{
  "encoder_arch": "mlp_mixer",
  "model": "image VQ-VAE",
  "dataset": "aerial photos of the United States (SatlasPretrain)",
  "train_examples": 203450,
  "image_size": 64,
  "crop_scale_min": 1,
  "horizontal_flip": true,
  "translate": 0.12,
  "bottleneck": "vq",
  "downsampling_factor": 8,
  "encoder_norm": "layernorm",
  "encoder_norm_position": "pre",
  "encoder_activation": "gelu",
  "encoder_mlp_ratio": 3,
  "encoder_parallel_block": false,
  "encoder_inner_norm": false,
  "encoder_drop_path": 0.15,
  "encoder_patch_size": [8, 8],
  "encoder_conv_stem": false,
  "encoder_layers": 12,
  "encoder_width": 128,
  "loss": "mse",
  "latent_channels": 16,
  "decoder_norm": "groupnorm",
  "decoder_activation": "relu",
  "decoder_weight_standardization": false,
  "decoder_widths": [64, 128, 192, 256],
  "decoder_blocks_per_level": 3,
  "decoder_block": "basic",
  "decoder_attention": false,
  "decoder_upsampling": "pixel_shuffle",
  "codebook_size": 512,
  "init": "orthogonal",
  "residual_init": "none",
  "optimizer": "muon",
  "muon_scale": "match_rms_adamw",
  "learning_rate": 0.0052,
  "momentum": 0.95,
  "nesterov": true,
  "orthogonalizer": "polar_express",
  "adamw_lr_other_params": 0.0029,
  "max_steps": 22600,
  "batch_size": 96,
  "epochs": 10.7,
  "lr_schedule": "linear",
  "final_lr_fraction": 0.01,
  "warmup_steps": 4520,
  "weight_decay": 0.01,
  "adamw_weight_decay_other_params": 0.05
}
Rows from block 6 of the decoder, named by matrix and row number. Rows with one number belong to one channel. Each number is 50 + 12 x the weight over its row's rms, rounded and kept within 0 to 99. All counts start at 0. After the name is the row's rms in percent of the matrix's.
# convs0: first 3x3 conv (decoder.decb.1.1.convs.0.weight, 128x128x3x3), inputs 45-53, a 3x3 kernel for each
# convs1: second 3x3 conv (decoder.decb.1.1.convs.1.weight, 128x128x3x3, transposed), outputs 45-53, a 3x3 kernel for each
convs0.61 076:51 48 43 47 55 34 49 45 39 50 47 45 35 43 42 36 47 42 47 37 46 35 58 44 61 57 47 42 34 53 26 49 49 40 43 48 43 51 50 35 41 43 47 49 52 46 35 34 38 41 44 56 49 47 66 46 54 59 50 63 59 48 50 66 57 68 47 57 54 46 47 51 42 55 46 54 49 48 55 51 39
convs1.61 042:43 41 42 54 53 50 64 65 58 60 60 56 61 64 66 47 56 60 38 47 39 37 53 45 31 44 47 59 63 65 52 53 47 43 44 31 52 49 48 59 40 37 63 56 40 56 49 47 73 70 65 84 84 78 43 35 37 36 27 39 35 31 37 42 48 46 32 37 42 18 26 28 63 62 63 59 62 60 56 53 53
convs0.62 083:40 43 46 29 36 39 26 29 36 46 47 44 49 56 53 47 53 45 80 65 69 77 64 60 56 60 53 70 61 59 56 47 43 56 35 45 54 48 46 61 62 51 59 51 42 72 48 30 65 52 55 54 55 63 48 50 54 35 39 46 43 57 59 41 27 46 59 39 43 66 45 44 52 51 61 33 29 52 36 34 46
convs1.62 047:60 67 59 49 60 62 49 52 49 52 47 49 53 48 67 45 50 56 28 35 27 37 43 45 33 40 40 60 60 42 55 62 54 50 47 44 55 56 41 46 53 48 56 45 43 45 55 65 42 43 52 54 45 52 45 59 76 57 55 61 50 38 36 60 50 47 47 38 43 61 59 62 64 68 53 71 64 46 47 36 30
convs0.63 103:54 47 55 51 43 57 42 44 55 42 50 49 43 50 56 40 47 50 62 65 54 56 59 62 47 44 41 45 51 42 44 45 42 40 42 47 36 37 47 25 25 45 24 27 40 51 43 35 59 40 43 58 47 51 45 38 49 54 39 37 46 38 42 49 43 58 46 45 48 48 46 47 59 59 47 52 62 63 55 62 53
convs1.63 099:42 57 66 37 58 63 35 48 57 61 58 47 72 71 69 63 66 64 48 42 43 50 51 57 48 49 52 60 50 36 54 51 35 56 56 45 41 61 67 46 62 66 61 73 66 63 74 73 38 52 50 31 34 41 40 37 49 46 44 55 44 44 51 55 45 54 44 45 58 62 71 81 67 62 56 65 62 50 43 33 35
convs0.64 102:48 40 37 38 27 26 37 40 37 47 36 44 38 45 42 35 38 46 50 42 39 33 29 43 36 33 57 44 41 54 48 47 52 33 44 56 59 48 39 55 48 45 46 42 30 51 40 42 43 33 43 32 43 38 45 37 44 42 36 43 35 43 48 44 41 52 30 32 51 39 45 50 44 60 55 56 65 57 61 64 63
convs1.64 083:52 57 59 51 58 65 47 48 46 38 47 44 34 36 39 33 42 45 65 72 58 60 55 54 46 44 51 68 71 54 63 40 34 48 41 57 69 67 56 65 67 67 63 55 61 44 52 60 61 71 73 49 60 54 37 53 60 36 56 52 28 34 33 45 46 52 52 53 56 57 54 45 31 34 29 39 28 35 57 46 59
convs0.65 102:54 43 40 56 39 46 56 48 46 51 51 48 46 45 58 46 44 53 54 38 46 53 41 42 37 47 53 31 46 45 37 40 51 36 46 39 53 49 64 45 45 51 50 42 34 25 52 25 33 58 34 42 63 44 56 63 65 51 62 66 63 50 64 57 50 58 49 55 50 57 66 45 59 44 48 49 39 48 37 48 59
convs1.65 129:51 64 47 40 62 53 41 58 54 41 55 55 42 47 47 58 49 47 57 35 44 71 42 36 72 48 33 70 39 55 80 40 37 71 46 48 49 72 40 43 55 37 42 46 39 51 43 44 49 42 55 51 33 63 35 43 62 34 51 75 45 46 64 68 47 43 65 51 44 53 59 46 24 45 58 38 44 55 44 54 50
convs0.66 107:51 52 54 47 58 53 46 47 51 52 58 55 55 61 54 50 57 55 54 65 46 66 71 58 58 66 58 43 36 39 46 40 48 48 40 37 54 62 56 47 59 55 45 63 51 67 42 53 63 46 74 66 54 69 45 48 56 48 49 51 50 47 62 49 42 48 47 33 59 42 42 48 49 64 55 69 60 59 68 58 65
convs1.66 144:49 46 57 54 46 55 63 44 52 42 48 67 34 37 61 37 45 53 35 48 53 39 49 60 46 45 64 33 58 48 35 64 46 38 70 50 60 43 57 57 45 50 65 52 40 29 55 28 34 66 32 39 76 38 63 41 37 65 41 45 55 44 53 42 50 64 34 50 60 40 48 48 64 45 32 55 31 38 49 34 51
convs0.67 089:70 71 69 76 71 76 63 63 57 48 40 49 51 45 41 50 44 55 25 35 43 42 33 39 41 32 44 43 54 38 51 53 46 61 61 54 45 55 57 57 49 46 66 69 52 35 62 60 32 40 40 41 50 47 41 43 49 39 53 50 46 45 48 50 51 48 49 50 50 49 56 44 64 78 65 66 66 68 67 69 58
convs1.67 062:49 63 48 49 64 56 35 50 55 59 50 36 52 48 51 45 54 61 54 61 59 52 60 54 56 59 61 47 69 69 45 63 51 51 59 57 41 37 49 44 50 48 48 40 49 42 57 59 19 43 56 16 30 48 59 68 51 51 52 46 44 48 48 46 46 49 47 39 50 77 70 71 62 64 46 60 57 43 62 52 37
convs0.68 080:51 48 50 38 47 42 45 38 45 57 70 60 53 57 54 50 54 53 58 75 66 75 67 79 88 78 72 57 64 48 72 76 58 72 69 58 62 51 54 69 53 50 68 55 51 58 53 48 57 54 52 60 53 53 60 55 58 62 58 58 55 60 59 52 56 59 41 39 43 46 48 53 50 49 62 62 66 62 61 58 63
convs1.68 060:53 60 58 61 58 60 67 56 52 47 47 41 39 41 35 47 37 35 31 26 27 42 50 39 39 47 48 57 51 36 39 27 42 38 31 41 43 52 47 45 55 53 50 44 55 37 29 27 56 40 30 49 35 36 29 52 53 34 43 35 26 28 22 67 58 55 74 70 64 49 38 35 45 49 39 50 51 55 54 67 58
convs0.69 097:37 27 28 41 31 31 49 35 46 60 49 45 52 49 59 46 51 41 40 49 37 37 38 43 36 49 52 34 52 60 51 54 48 44 59 39 61 54 60 49 46 60 46 45 54 45 66 74 56 64 78 48 63 57 47 56 61 53 51 49 52 50 56 39 52 54 47 51 51 62 54 47 53 44 55 53 41 56 70 57 55
convs1.69 075:57 62 39 49 63 62 31 48 45 48 40 40 32 37 52 39 37 45 39 48 37 55 68 59 39 39 51 49 61 55 23 43 52 41 24 38 43 57 62 43 61 75 46 46 48 33 43 60 27 28 38 27 39 45 44 37 47 55 47 39 37 38 33 50 53 57 43 37 51 41 38 37 43 38 25 45 50 41 46 46 44
convs0.70 097:49 42 41 43 42 40 40 39 46 40 51 41 47 53 49 40 56 42 73 65 63 81 70 66 70 61 49 32 36 47 37 51 53 42 39 41 53 53 59 35 54 57 47 50 59 54 50 47 50 54 45 52 55 63 33 37 48 37 44 40 45 40 39 47 65 62 59 70 72 56 74 72 71 71 59 65 64 67 52 44 48
convs1.70 064:46 53 45 44 42 47 43 43 34 51 39 58 42 36 44 56 35 47 66 67 58 57 49 37 56 48 42 33 49 58 38 50 59 48 54 62 34 47 58 28 30 54 39 36 54 33 35 38 45 45 44 41 35 45 69 48 44 69 55 47 66 52 53 37 33 27 31 20 18 26 25 28 34 26 26 32 31 32 44 45 35
convs0.71 097:35 36 36 33 43 38 38 43 43 47 56 54 38 47 49 48 43 56 62 54 46 42 61 51 47 56 58 52 66 46 48 46 46 48 55 77 48 56 58 58 60 53 41 53 49 44 47 71 66 45 64 49 38 65 53 66 63 59 56 76 60 58 58 36 40 40 31 30 41 53 50 60 50 57 49 54 48 48 56 42 22
convs1.71 097:68 54 55 69 50 47 73 58 49 37 50 53 50 54 50 62 54 45 44 54 51 63 64 69 62 53 57 34 50 65 36 45 54 43 35 35 35 39 64 40 35 56 49 45 43 45 42 38 50 55 35 55 55 52 47 45 40 47 48 30 43 53 26 54 48 42 51 44 44 55 46 59 48 42 32 34 40 42 43 40 41
convs0.72 083:57 55 51 56 57 48 45 55 41 52 47 51 47 29 42 38 48 42 64 62 54 52 46 48 61 61 67 50 55 57 60 63 55 57 45 61 52 48 62 54 50 60 52 41 39 39 42 54 42 43 58 60 47 53 43 54 64 35 51 55 35 42 47 52 49 54 68 71 77 80 59 50 79 66 62 73 61 46 62 70 61
convs1.72 069:49 55 58 55 47 53 70 61 57 40 34 50 56 54 44 54 53 56 46 38 35 43 26 26 49 38 42 40 56 45 46 54 42 46 51 43 46 48 46 50 46 35 52 48 36 38 43 41 54 58 45 47 46 42 42 40 63 47 58 73 52 61 56 59 56 47 54 63 67 54 65 66 37 39 44 41 37 41 55 59 62
convs0.73 131:47 54 48 49 55 50 50 49 55 63 61 50 55 57 53 53 51 51 48 65 52 41 50 54 53 49 48 48 55 60 55 57 61 52 42 53 52 63 48 48 59 56 55 69 53 57 41 56 56 54 68 53 56 54 62 56 57 58 51 58 54 53 57 55 57 51 66 62 52 54 49 47 56 68 54 52 63 45 51 54 39
convs1.73 167:69 55 40 48 44 40 40 52 57 26 43 40 41 55 35 36 41 41 70 63 64 70 68 51 67 74 44 40 22 52 35 24 78 47 48 56 60 73 45 56 41 61 48 36 71 53 72 66 62 47 50 49 32 67 59 51 34 47 49 39 55 59 38 52 67 48 57 56 38 45 39 49 36 31 53 33 51 59 48 57 40
convs0.74 076:44 40 43 38 50 45 52 54 56 37 55 56 49 62 61 52 47 49 63 53 62 54 63 56 59 48 41 55 70 62 67 72 45 48 81 50 50 38 45 58 53 45 46 59 54 54 63 40 69 76 45 59 62 53 46 61 54 53 67 54 56 57 54 51 42 55 49 44 48 36 34 38 52 61 68 53 66 69 42 54 46
convs1.74 048:45 52 53 40 50 61 50 45 58 39 39 51 36 36 30 44 35 30 55 36 42 45 29 30 56 44 39 58 47 36 63 55 45 47 43 51 52 61 55 37 54 51 55 49 59 42 36 29 45 32 18 53 44 32 38 49 59 32 34 51 39 42 46 61 64 55 65 72 62 60 68 70 34 43 25 38 45 40 55 58 44
convs0.75 086:63 49 52 58 60 64 54 56 55 42 45 55 41 42 43 38 39 45 61 64 55 61 80 53 55 62 48 42 39 40 47 44 41 42 56 47 35 47 68 42 47 68 30 37 65 31 51 52 26 64 42 38 60 37 41 54 50 45 49 36 46 43 34 42 55 41 41 52 37 47 37 40 61 64 63 60 66 71 55 79 69
convs1.75 075:43 39 41 38 32 43 47 40 50 62 66 64 56 62 50 55 55 46 56 40 27 55 41 18 49 46 25 63 42 41 60 45 38 64 52 43 46 63 47 47 61 55 55 56 66 46 41 52 47 29 42 54 33 49 49 40 66 53 44 68 53 52 61 70 68 50 65 62 49 60 61 55 31 20 37 33 33 37 41 44 38
convs0.76 103:54 63 49 52 49 51 42 50 49 41 53 49 61 64 65 55 78 59 45 46 49 53 47 40 60 60 49 57 45 49 50 49 49 59 49 53 49 66 74 53 60 74 46 54 66 56 56 57 56 57 47 54 43 41 46 46 39 45 45 36 30 34 38 51 52 29 50 35 42 46 38 51 49 63 62 51 72 66 49 54 58
convs1.76 098:52 60 57 44 61 52 49 49 51 43 36 65 35 47 53 56 42 46 39 58 70 64 74 76 74 80 85 57 52 47 41 37 33 47 53 48 25 49 59 29 42 42 49 29 41 50 53 37 45 52 25 38 31 25 43 52 58 69 62 60 55 54 57 55 55 52 51 50 43 49 44 45 57 48 38 36 30 44 41 61 59
convs0.77 087:49 49 52 49 57 58 66 64 58 51 53 53 53 77 58 53 42 38 65 72 63 51 62 57 51 59 64 32 49 51 31 53 70 29 55 47 60 66 66 64 64 55 57 64 50 48 43 40 61 54 46 60 47 53 50 50 46 43 42 39 41 32 22 51 52 57 58 48 49 53 59 63 72 66 71 67 67 69 64 65 66
convs1.77 062:54 61 63 56 61 73 53 64 54 49 37 46 30 28 45 52 52 46 20 29 36 26 35 33 31 31 26 62 52 58 31 45 54 33 36 43 47 36 42 33 45 47 43 45 42 47 58 51 29 51 51 37 54 47 43 50 49 59 50 49 59 45 38 36 40 48 50 49 51 54 54 41 42 47 45 36 43 44 39 44 48
convs0.78 082:42 46 53 58 63 58 54 52 46 58 58 45 67 52 56 56 54 53 33 32 40 32 58 55 41 54 40 62 50 48 59 47 37 54 50 48 55 64 57 66 61 54 69 55 55 52 57 40 53 50 37 53 50 48 40 43 43 55 60 47 51 65 41 33 51 49 36 49 53 35 34 35 60 60 57 68 73 74 60 71 75
convs1.78 063:43 44 55 51 45 55 57 51 59 49 38 41 63 42 24 57 49 41 41 45 44 51 33 40 68 73 58 54 50 41 56 56 50 62 62 43 31 56 63 47 51 66 61 56 62 52 61 47 63 68 47 61 55 51 22 31 54 14 15 36 28 30 46 78 66 67 65 52 54 59 67 73 41 35 41 58 52 50 61 62 46
convs0.79 093:50 46 63 46 43 47 56 30 54 54 55 62 58 64 69 71 47 46 33 51 53 47 58 67 45 58 48 43 59 58 50 61 53 49 73 64 52 49 27 48 58 52 50 58 55 42 53 62 50 50 55 39 45 53 53 46 47 66 64 54 51 52 43 54 64 54 55 55 52 51 69 58 64 63 61 59 63 59 69 62 60
convs1.79 080:39 50 69 51 45 69 60 45 50 42 50 54 42 45 54 49 36 41 41 40 30 42 34 32 45 35 41 50 65 51 56 59 51 66 61 46 43 52 63 56 54 67 66 51 50 34 28 34 50 47 38 66 71 51 40 41 61 46 36 54 40 45 53 47 54 52 59 68 55 66 69 54 24 30 29 39 42 42 37 39 39
convs0.80 088:49 57 56 63 61 60 58 56 55 55 49 50 56 56 44 62 63 57 58 63 62 50 55 37 46 40 38 38 39 45 57 49 60 58 43 51 61 56 45 55 50 55 46 45 43 41 44 49 43 34 38 38 43 48 46 54 51 41 47 50 46 43 48 42 51 35 71 62 41 66 57 51 53 63 58 60 60 54 38 44 42
convs1.80 064:59 61 54 54 59 51 40 44 47 54 42 41 53 49 40 69 56 47 44 43 45 35 39 51 37 39 45 77 64 60 47 54 50 34 58 56 43 43 48 34 37 57 31 36 63 73 70 68 60 64 60 27 29 42 39 46 42 55 51 58 47 40 34 45 45 45 34 23 26 57 46 40 39 33 36 39 36 38 39 43 52
convs0.81 080:49 38 40 49 40 35 45 36 25 49 62 52 48 57 55 41 45 61 62 64 52 58 66 62 43 58 59 55 72 61 63 70 69 51 57 59 49 37 27 43 44 38 53 49 46 47 43 47 54 57 51 56 62 55 31 36 42 33 46 31 37 40 39 43 50 47 44 39 33 42 26 41 55 65 65 68 74 68 65 62 66
convs1.81 044:51 62 69 48 51 51 41 44 45 47 44 55 45 42 51 59 48 42 63 54 64 52 47 50 44 30 39 42 48 55 23 23 33 25 32 51 36 39 42 41 47 45 46 60 50 53 46 44 52 65 62 47 53 48 43 35 42 44 39 40 35 33 39 69 61 61 64 60 60 63 56 59 42 48 38 36 37 44 41 49 59
convs0.82 096:38 50 37 44 49 45 29 61 44 61 55 48 71 61 67 53 49 46 50 48 52 58 39 50 63 22 72 45 42 22 24 26 44 26 34 42 44 51 62 42 44 61 43 46 58 63 22 51 52 20 53 47 47 50 90 61 56 78 46 48 69 37 38 62 71 81 40 60 86 47 64 74 51 55 61 52 49 55 43 37 52
convs1.82 092:49 49 70 55 43 68 54 35 51 46 48 50 32 53 46 44 60 42 35 70 52 51 70 52 39 50 52 52 70 60 36 43 36 28 46 55 35 45 79 28 44 63 49 29 53 41 48 37 46 79 39 52 73 20 58 41 29 63 46 29 43 27 33 41 44 52 47 53 59 51 39 43 51 52 33 31 24 30 33 28 52
convs0.83 097:39 44 48 44 50 39 41 48 52 38 48 40 34 39 31 29 42 40 28 40 37 38 61 37 42 60 42 63 74 65 60 66 50 49 50 50 43 46 47 38 47 58 43 42 57 38 41 55 41 70 61 66 64 82 54 45 41 47 48 42 53 39 31 50 55 49 57 63 51 35 39 33 53 65 59 46 53 47 44 52 54
convs1.83 068:57 50 57 46 59 51 36 42 41 57 52 53 58 49 31 61 45 44 45 55 62 62 55 62 57 66 54 34 36 59 46 29 52 47 45 43 36 47 58 39 48 64 53 43 56 36 53 51 47 50 58 59 63 61 39 27 25 43 32 31 48 30 24 47 34 22 50 36 30 53 50 43 34 35 58 21 37 47 38 50 60
convs0.84 083:48 42 44 46 46 51 45 39 53 51 62 55 52 59 54 55 58 56 55 64 62 69 80 58 51 65 51 56 63 73 51 57 67 56 53 64 67 68 47 78 76 57 70 62 61 65 49 50 60 58 57 41 51 37 60 52 46 42 39 48 36 42 45 50 57 46 57 54 41 43 46 27 67 54 45 61 57 56 59 53 59
convs1.84 053:41 44 46 42 44 35 59 52 35 38 34 41 31 32 37 44 38 42 57 35 43 54 28 39 52 46 57 36 45 45 34 48 66 22 44 56 45 28 32 41 32 30 52 44 40 43 37 37 38 44 34 29 43 38 50 60 61 47 61 52 45 45 41 65 49 45 54 53 51 60 59 50 20 39 40 41 48 49 45 42 49
convs0.85 106:37 48 50 54 42 53 49 45 50 40 18 39 33 31 25 41 42 51 39 33 42 48 52 55 64 59 69 44 70 61 56 61 47 37 40 37 50 52 50 54 57 56 47 48 54 78 75 56 64 72 63 49 51 50 44 51 39 49 54 61 47 67 61 27 18 21 55 51 65 65 51 64 50 47 49 37 43 46 47 50 49
convs1.85 124:50 59 53 42 55 61 47 49 60 43 39 44 61 48 45 67 63 62 56 48 48 57 43 32 69 55 38 44 36 46 72 58 51 68 66 53 44 55 54 35 44 48 41 43 48 59 69 64 38 35 42 39 37 39 54 58 60 45 59 67 53 58 58 43 33 40 59 54 49 85 96 89 52 54 57 59 50 48 58 47 48
convs0.86 091:48 51 49 54 48 46 49 50 52 65 62 58 70 71 61 73 61 61 64 68 65 68 58 65 49 52 47 57 52 57 53 56 53 48 61 61 53 51 53 48 56 49 56 65 57 44 44 36 36 39 43 50 52 41 73 65 64 63 61 59 68 74 64 72 67 76 57 61 68 54 67 71 58 44 51 61 59 58 60 55 57
convs1.86 095:58 54 51 64 60 60 72 67 63 27 21 15 28 29 29 41 53 46 41 57 59 47 56 53 41 40 44 40 34 51 29 22 37 41 35 42 49 49 56 43 45 59 46 36 55 53 53 69 58 59 67 55 50 47 57 58 40 65 56 42 50 54 50 39 42 38 45 40 36 43 37 32 43 48 46 52 54 57 61 61 69
convs0.87 105:58 63 62 63 65 69 60 55 55 33 45 42 55 54 44 65 51 41 63 66 82 58 70 79 55 68 70 62 66 63 59 69 69 56 61 53 45 58 63 40 52 49 38 52 54 49 61 50 57 56 51 50 47 42 55 53 49 49 43 53 47 32 47 33 35 24 42 52 49 41 54 56 70 67 62 58 60 56 53 54 43
convs1.87 097:43 42 47 54 48 52 52 51 51 57 47 36 51 34 23 51 32 43 55 62 57 42 48 53 40 53 62 27 29 58 31 32 47 40 44 51 36 48 56 42 43 63 52 47 61 60 61 48 62 56 44 41 35 44 75 61 44 55 46 34 54 53 41 50 65 54 53 45 43 43 39 47 50 58 50 51 63 57 56 59 46
convs0.88 093:47 53 53 42 61 60 44 50 62 47 42 39 33 25 40 48 25 28 64 67 53 66 50 62 69 55 55 39 52 45 45 37 33 63 35 45 38 45 51 39 42 35 47 44 44 67 53 61 67 60 58 42 56 56 40 33 36 61 48 36 49 55 60 38 47 72 47 43 65 61 62 59 53 76 67 48 64 63 52 58 44
convs1.88 068:53 71 55 41 59 69 35 42 53 57 58 43 40 59 64 46 52 52 24 38 24 45 49 37 52 54 50 41 53 33 38 55 53 38 66 43 40 52 51 44 55 68 38 43 51 36 36 58 31 30 31 53 54 29 26 25 45 45 26 37 42 28 35 53 50 55 60 56 51 51 52 50 60 42 38 46 27 44 24 21 40
convs0.89 101:50 48 58 48 50 50 50 49 52 46 34 39 48 49 51 56 52 47 49 73 84 47 68 76 53 63 66 52 39 51 53 35 46 40 36 52 53 39 32 48 51 42 46 46 47 58 55 73 55 54 63 50 51 59 46 48 48 45 41 41 37 41 40 69 42 27 79 43 23 62 45 40 53 59 69 49 68 74 52 65 66
convs1.89 111:50 53 34 56 45 32 60 49 38 48 59 42 48 59 49 51 57 62 23 55 44 28 65 46 27 57 51 34 46 44 36 59 42 34 57 43 34 38 55 34 26 54 51 37 49 43 57 59 45 57 40 30 54 40 58 56 61 60 55 61 56 63 55 53 61 57 48 49 33 48 46 33 39 27 41 33 35 61 40 40 64
convs0.90 106:40 45 50 42 59 55 36 54 57 50 56 53 61 56 49 62 53 45 57 38 40 40 40 41 45 37 56 41 42 63 47 82 91 42 60 54 54 52 59 48 57 64 45 65 59 73 50 39 45 46 48 41 31 35 43 54 34 49 50 46 50 46 59 36 35 59 44 48 61 46 59 69 33 54 51 52 55 61 49 51 54
convs1.90 107:46 59 73 33 55 73 29 37 51 55 45 54 50 40 42 70 57 56 53 67 55 51 52 48 33 40 49 68 76 68 73 34 33 62 41 51 37 58 71 20 42 66 32 24 48 75 62 68 68 58 42 73 35 21 53 41 57 50 41 55 45 42 49 54 67 68 52 60 49 37 42 42 32 38 26 50 47 35 53 53 45
convs0.91 092:42 59 51 50 46 52 39 50 43 52 65 38 49 56 62 45 52 51 27 30 53 31 32 36 46 50 57 68 71 58 59 63 70 61 61 65 48 57 39 41 55 45 30 47 62 50 59 51 60 59 54 54 76 70 42 41 36 49 49 36 46 54 59 59 59 69 66 58 43 77 65 71 44 55 52 54 54 55 63 55 51
convs1.91 098:48 55 60 55 41 58 56 38 40 40 49 48 33 37 48 64 47 39 49 54 48 70 72 65 61 45 54 47 66 58 21 21 33 34 26 30 33 47 72 49 44 67 63 57 53 45 36 50 43 60 36 40 40 33 37 26 40 71 53 54 46 42 46 25 32 33 32 31 31 41 43 45 42 43 33 35 36 41 33 40 48
convs0.92 119:51 54 48 47 43 46 41 45 42 48 43 41 42 44 51 40 48 52 65 63 53 65 67 56 43 45 52 50 56 48 47 51 55 48 46 33 61 55 45 54 50 40 42 54 52 50 56 53 56 54 60 61 57 61 64 71 64 69 67 57 57 60 53 43 31 41 56 49 46 55 59 60 48 57 54 49 64 64 47 48 54
convs1.92 164:36 34 39 47 50 47 53 54 63 58 43 35 52 57 41 34 58 58 47 35 52 50 47 38 55 67 47 53 54 59 51 51 48 48 41 41 56 60 37 48 60 69 50 46 63 59 65 59 57 55 66 30 43 48 52 52 39 36 43 45 49 38 49 43 62 72 47 34 49 53 39 29 43 46 53 53 55 49 36 53 52
convs0.93 106:54 48 48 55 47 47 54 50 51 46 46 44 48 43 48 39 50 45 46 58 57 58 64 53 66 73 48 65 48 38 68 52 40 53 47 29 39 54 62 47 52 60 51 40 54 58 66 58 68 73 55 75 69 49 40 52 39 36 53 42 41 52 45 47 61 70 40 49 65 22 51 55 53 70 66 57 64 73 50 57 64
convs1.93 110:31 45 57 39 47 50 49 55 46 42 32 47 35 33 34 55 44 43 57 27 31 66 37 43 59 40 45 60 38 44 62 30 43 57 39 37 35 49 55 42 50 39 46 63 45 65 38 41 71 43 40 69 47 49 49 50 39 52 67 45 47 59 56 36 33 56 32 36 66 38 44 64 40 48 43 37 35 38 38 34 38
convs0.94 102:58 53 46 53 40 36 50 54 35 79 65 60 66 53 44 51 55 43 43 51 51 43 62 74 55 47 53 48 61 38 36 61 54 46 44 51 45 38 42 63 55 49 57 48 62 61 43 29 59 65 64 39 55 66 65 57 60 64 55 57 59 61 53 49 41 46 50 50 56 56 52 58 57 72 62 53 56 54 47 55 48
convs1.94 098:52 43 61 50 62 66 36 40 58 34 33 47 27 30 24 40 21 21 60 65 83 55 59 75 48 39 52 43 54 58 44 45 44 48 40 26 59 59 59 51 53 41 47 59 66 55 54 36 47 44 29 81 66 53 50 51 40 33 39 37 54 55 61 43 46 44 54 45 56 60 59 50 41 41 41 40 44 32 36 46 39
convs0.95 105:48 55 47 45 48 44 44 48 55 48 51 52 51 52 44 66 51 52 28 22 33 41 39 37 57 61 59 34 47 45 55 49 62 52 50 59 33 47 50 36 49 37 54 58 54 53 62 59 72 63 66 44 49 44 48 38 47 57 54 61 54 50 51 32 38 47 60 58 56 56 56 55 58 67 73 59 55 53 60 79 71
convs1.95 135:40 44 44 41 47 50 44 49 56 51 46 46 64 60 50 50 52 58 47 40 43 41 43 42 59 70 69 35 30 33 58 60 54 51 60 58 57 40 39 34 40 52 45 40 50 56 59 52 41 35 37 40 45 44 40 32 42 26 46 59 62 57 56 49 46 56 39 41 42 66 63 60 36 33 39 44 40 46 21 22 42
convs0.96 098:45 47 37 58 52 38 53 62 43 47 51 50 48 43 40 49 44 48 39 39 56 46 46 48 42 50 63 46 51 41 56 50 63 49 51 50 31 39 44 46 44 45 49 49 49 45 40 38 38 37 33 35 32 43 44 37 33 50 44 41 46 45 43 27 33 39 35 36 46 33 45 36 62 60 63 65 75 76 67 73 68
convs1.96 053:43 38 54 45 37 47 55 43 47 58 44 46 51 43 40 45 47 52 45 51 51 51 63 58 46 62 56 45 56 50 44 58 41 31 36 42 51 43 48 57 41 33 71 52 42 61 61 61 75 74 79 82 91 74 43 44 45 38 36 58 50 42 60 61 58 52 54 55 49 45 43 49 43 49 55 51 53 42 45 36 31
convs0.97 095:57 66 62 51 53 48 60 63 47 55 41 57 48 38 46 41 48 36 53 54 76 56 35 51 20 12 36 46 39 42 52 60 62 73 71 49 61 66 50 46 47 51 56 59 50 44 27 33 61 46 46 41 46 52 55 43 50 47 48 46 43 42 36 50 48 56 33 53 73 34 43 47 49 65 59 60 42 53 63 54 48
convs1.97 072:50 46 55 43 45 49 34 27 44 60 56 56 70 63 55 38 48 50 66 55 56 42 42 49 56 56 56 55 40 24 54 59 52 61 64 44 58 43 32 51 47 46 55 52 46 54 61 54 43 31 36 45 51 52 54 47 50 38 46 46 78 79 62 49 51 65 31 43 64 67 73 73 41 55 41 66 64 50 22 24 32
convs0.98 081:50 51 38 61 48 47 59 57 43 54 47 52 57 66 46 68 45 55 40 47 39 53 64 44 50 61 58 55 47 42 52 47 60 55 43 39 40 48 43 59 58 55 54 43 45 47 52 46 47 43 44 40 36 44 30 41 49 32 36 54 33 42 56 22 32 46 47 41 46 49 50 64 62 68 80 66 75 77 67 70 74
convs1.98 046:40 41 37 54 59 54 49 68 49 44 42 44 43 47 51 37 29 50 51 30 33 45 44 41 48 51 51 55 52 53 34 57 53 30 58 51 69 49 29 71 51 48 63 65 50 62 62 71 53 49 69 31 39 65 60 62 61 56 48 58 55 63 70 49 49 48 43 36 35 53 74 64 34 32 35 38 42 33 24 15 16
convs0.99 103:55 51 54 54 48 45 57 52 49 48 50 57 60 33 39 32 42 52 31 45 49 50 43 55 51 60 65 48 42 52 39 41 44 37 30 37 58 52 57 58 50 42 59 46 38 51 38 33 48 42 31 63 53 54 55 41 43 40 36 37 43 44 45 55 53 60 49 58 57 59 67 63 47 47 47 56 56 42 52 48 47
convs1.99 096:47 40 52 47 34 49 65 47 47 34 39 42 46 46 38 58 51 44 51 48 51 48 34 36 51 44 36 57 56 63 65 69 63 65 67 61 55 58 63 58 50 54 56 51 45 31 49 36 50 74 63 47 73 70 44 43 57 51 48 66 52 57 63 51 39 43 57 49 55 50 45 48 36 45 47 46 56 51 55 56 47
convs0.100 106:60 47 42 66 55 50 55 60 55 65 63 61 56 63 66 50 55 64 41 43 36 44 35 39 56 36 36 51 61 63 32 49 46 41 34 54 47 49 55 41 47 40 47 47 56 51 55 47 66 65 57 39 45 38 45 47 55 42 33 27 36 44 48 42 40 43 53 53 56 33 30 45 52 53 55 54 57 49 42 46 42
convs1.100 085:55 59 43 33 65 60 30 48 57 37 54 58 65 58 60 44 42 40 65 50 37 41 37 40 68 72 74 44 42 40 46 54 61 45 55 64 69 59 40 41 48 56 34 36 40 37 54 68 45 35 36 68 47 48 60 60 68 50 61 70 51 49 62 63 69 64 56 50 51 75 67 55 30 21 32 59 54 47 37 37 40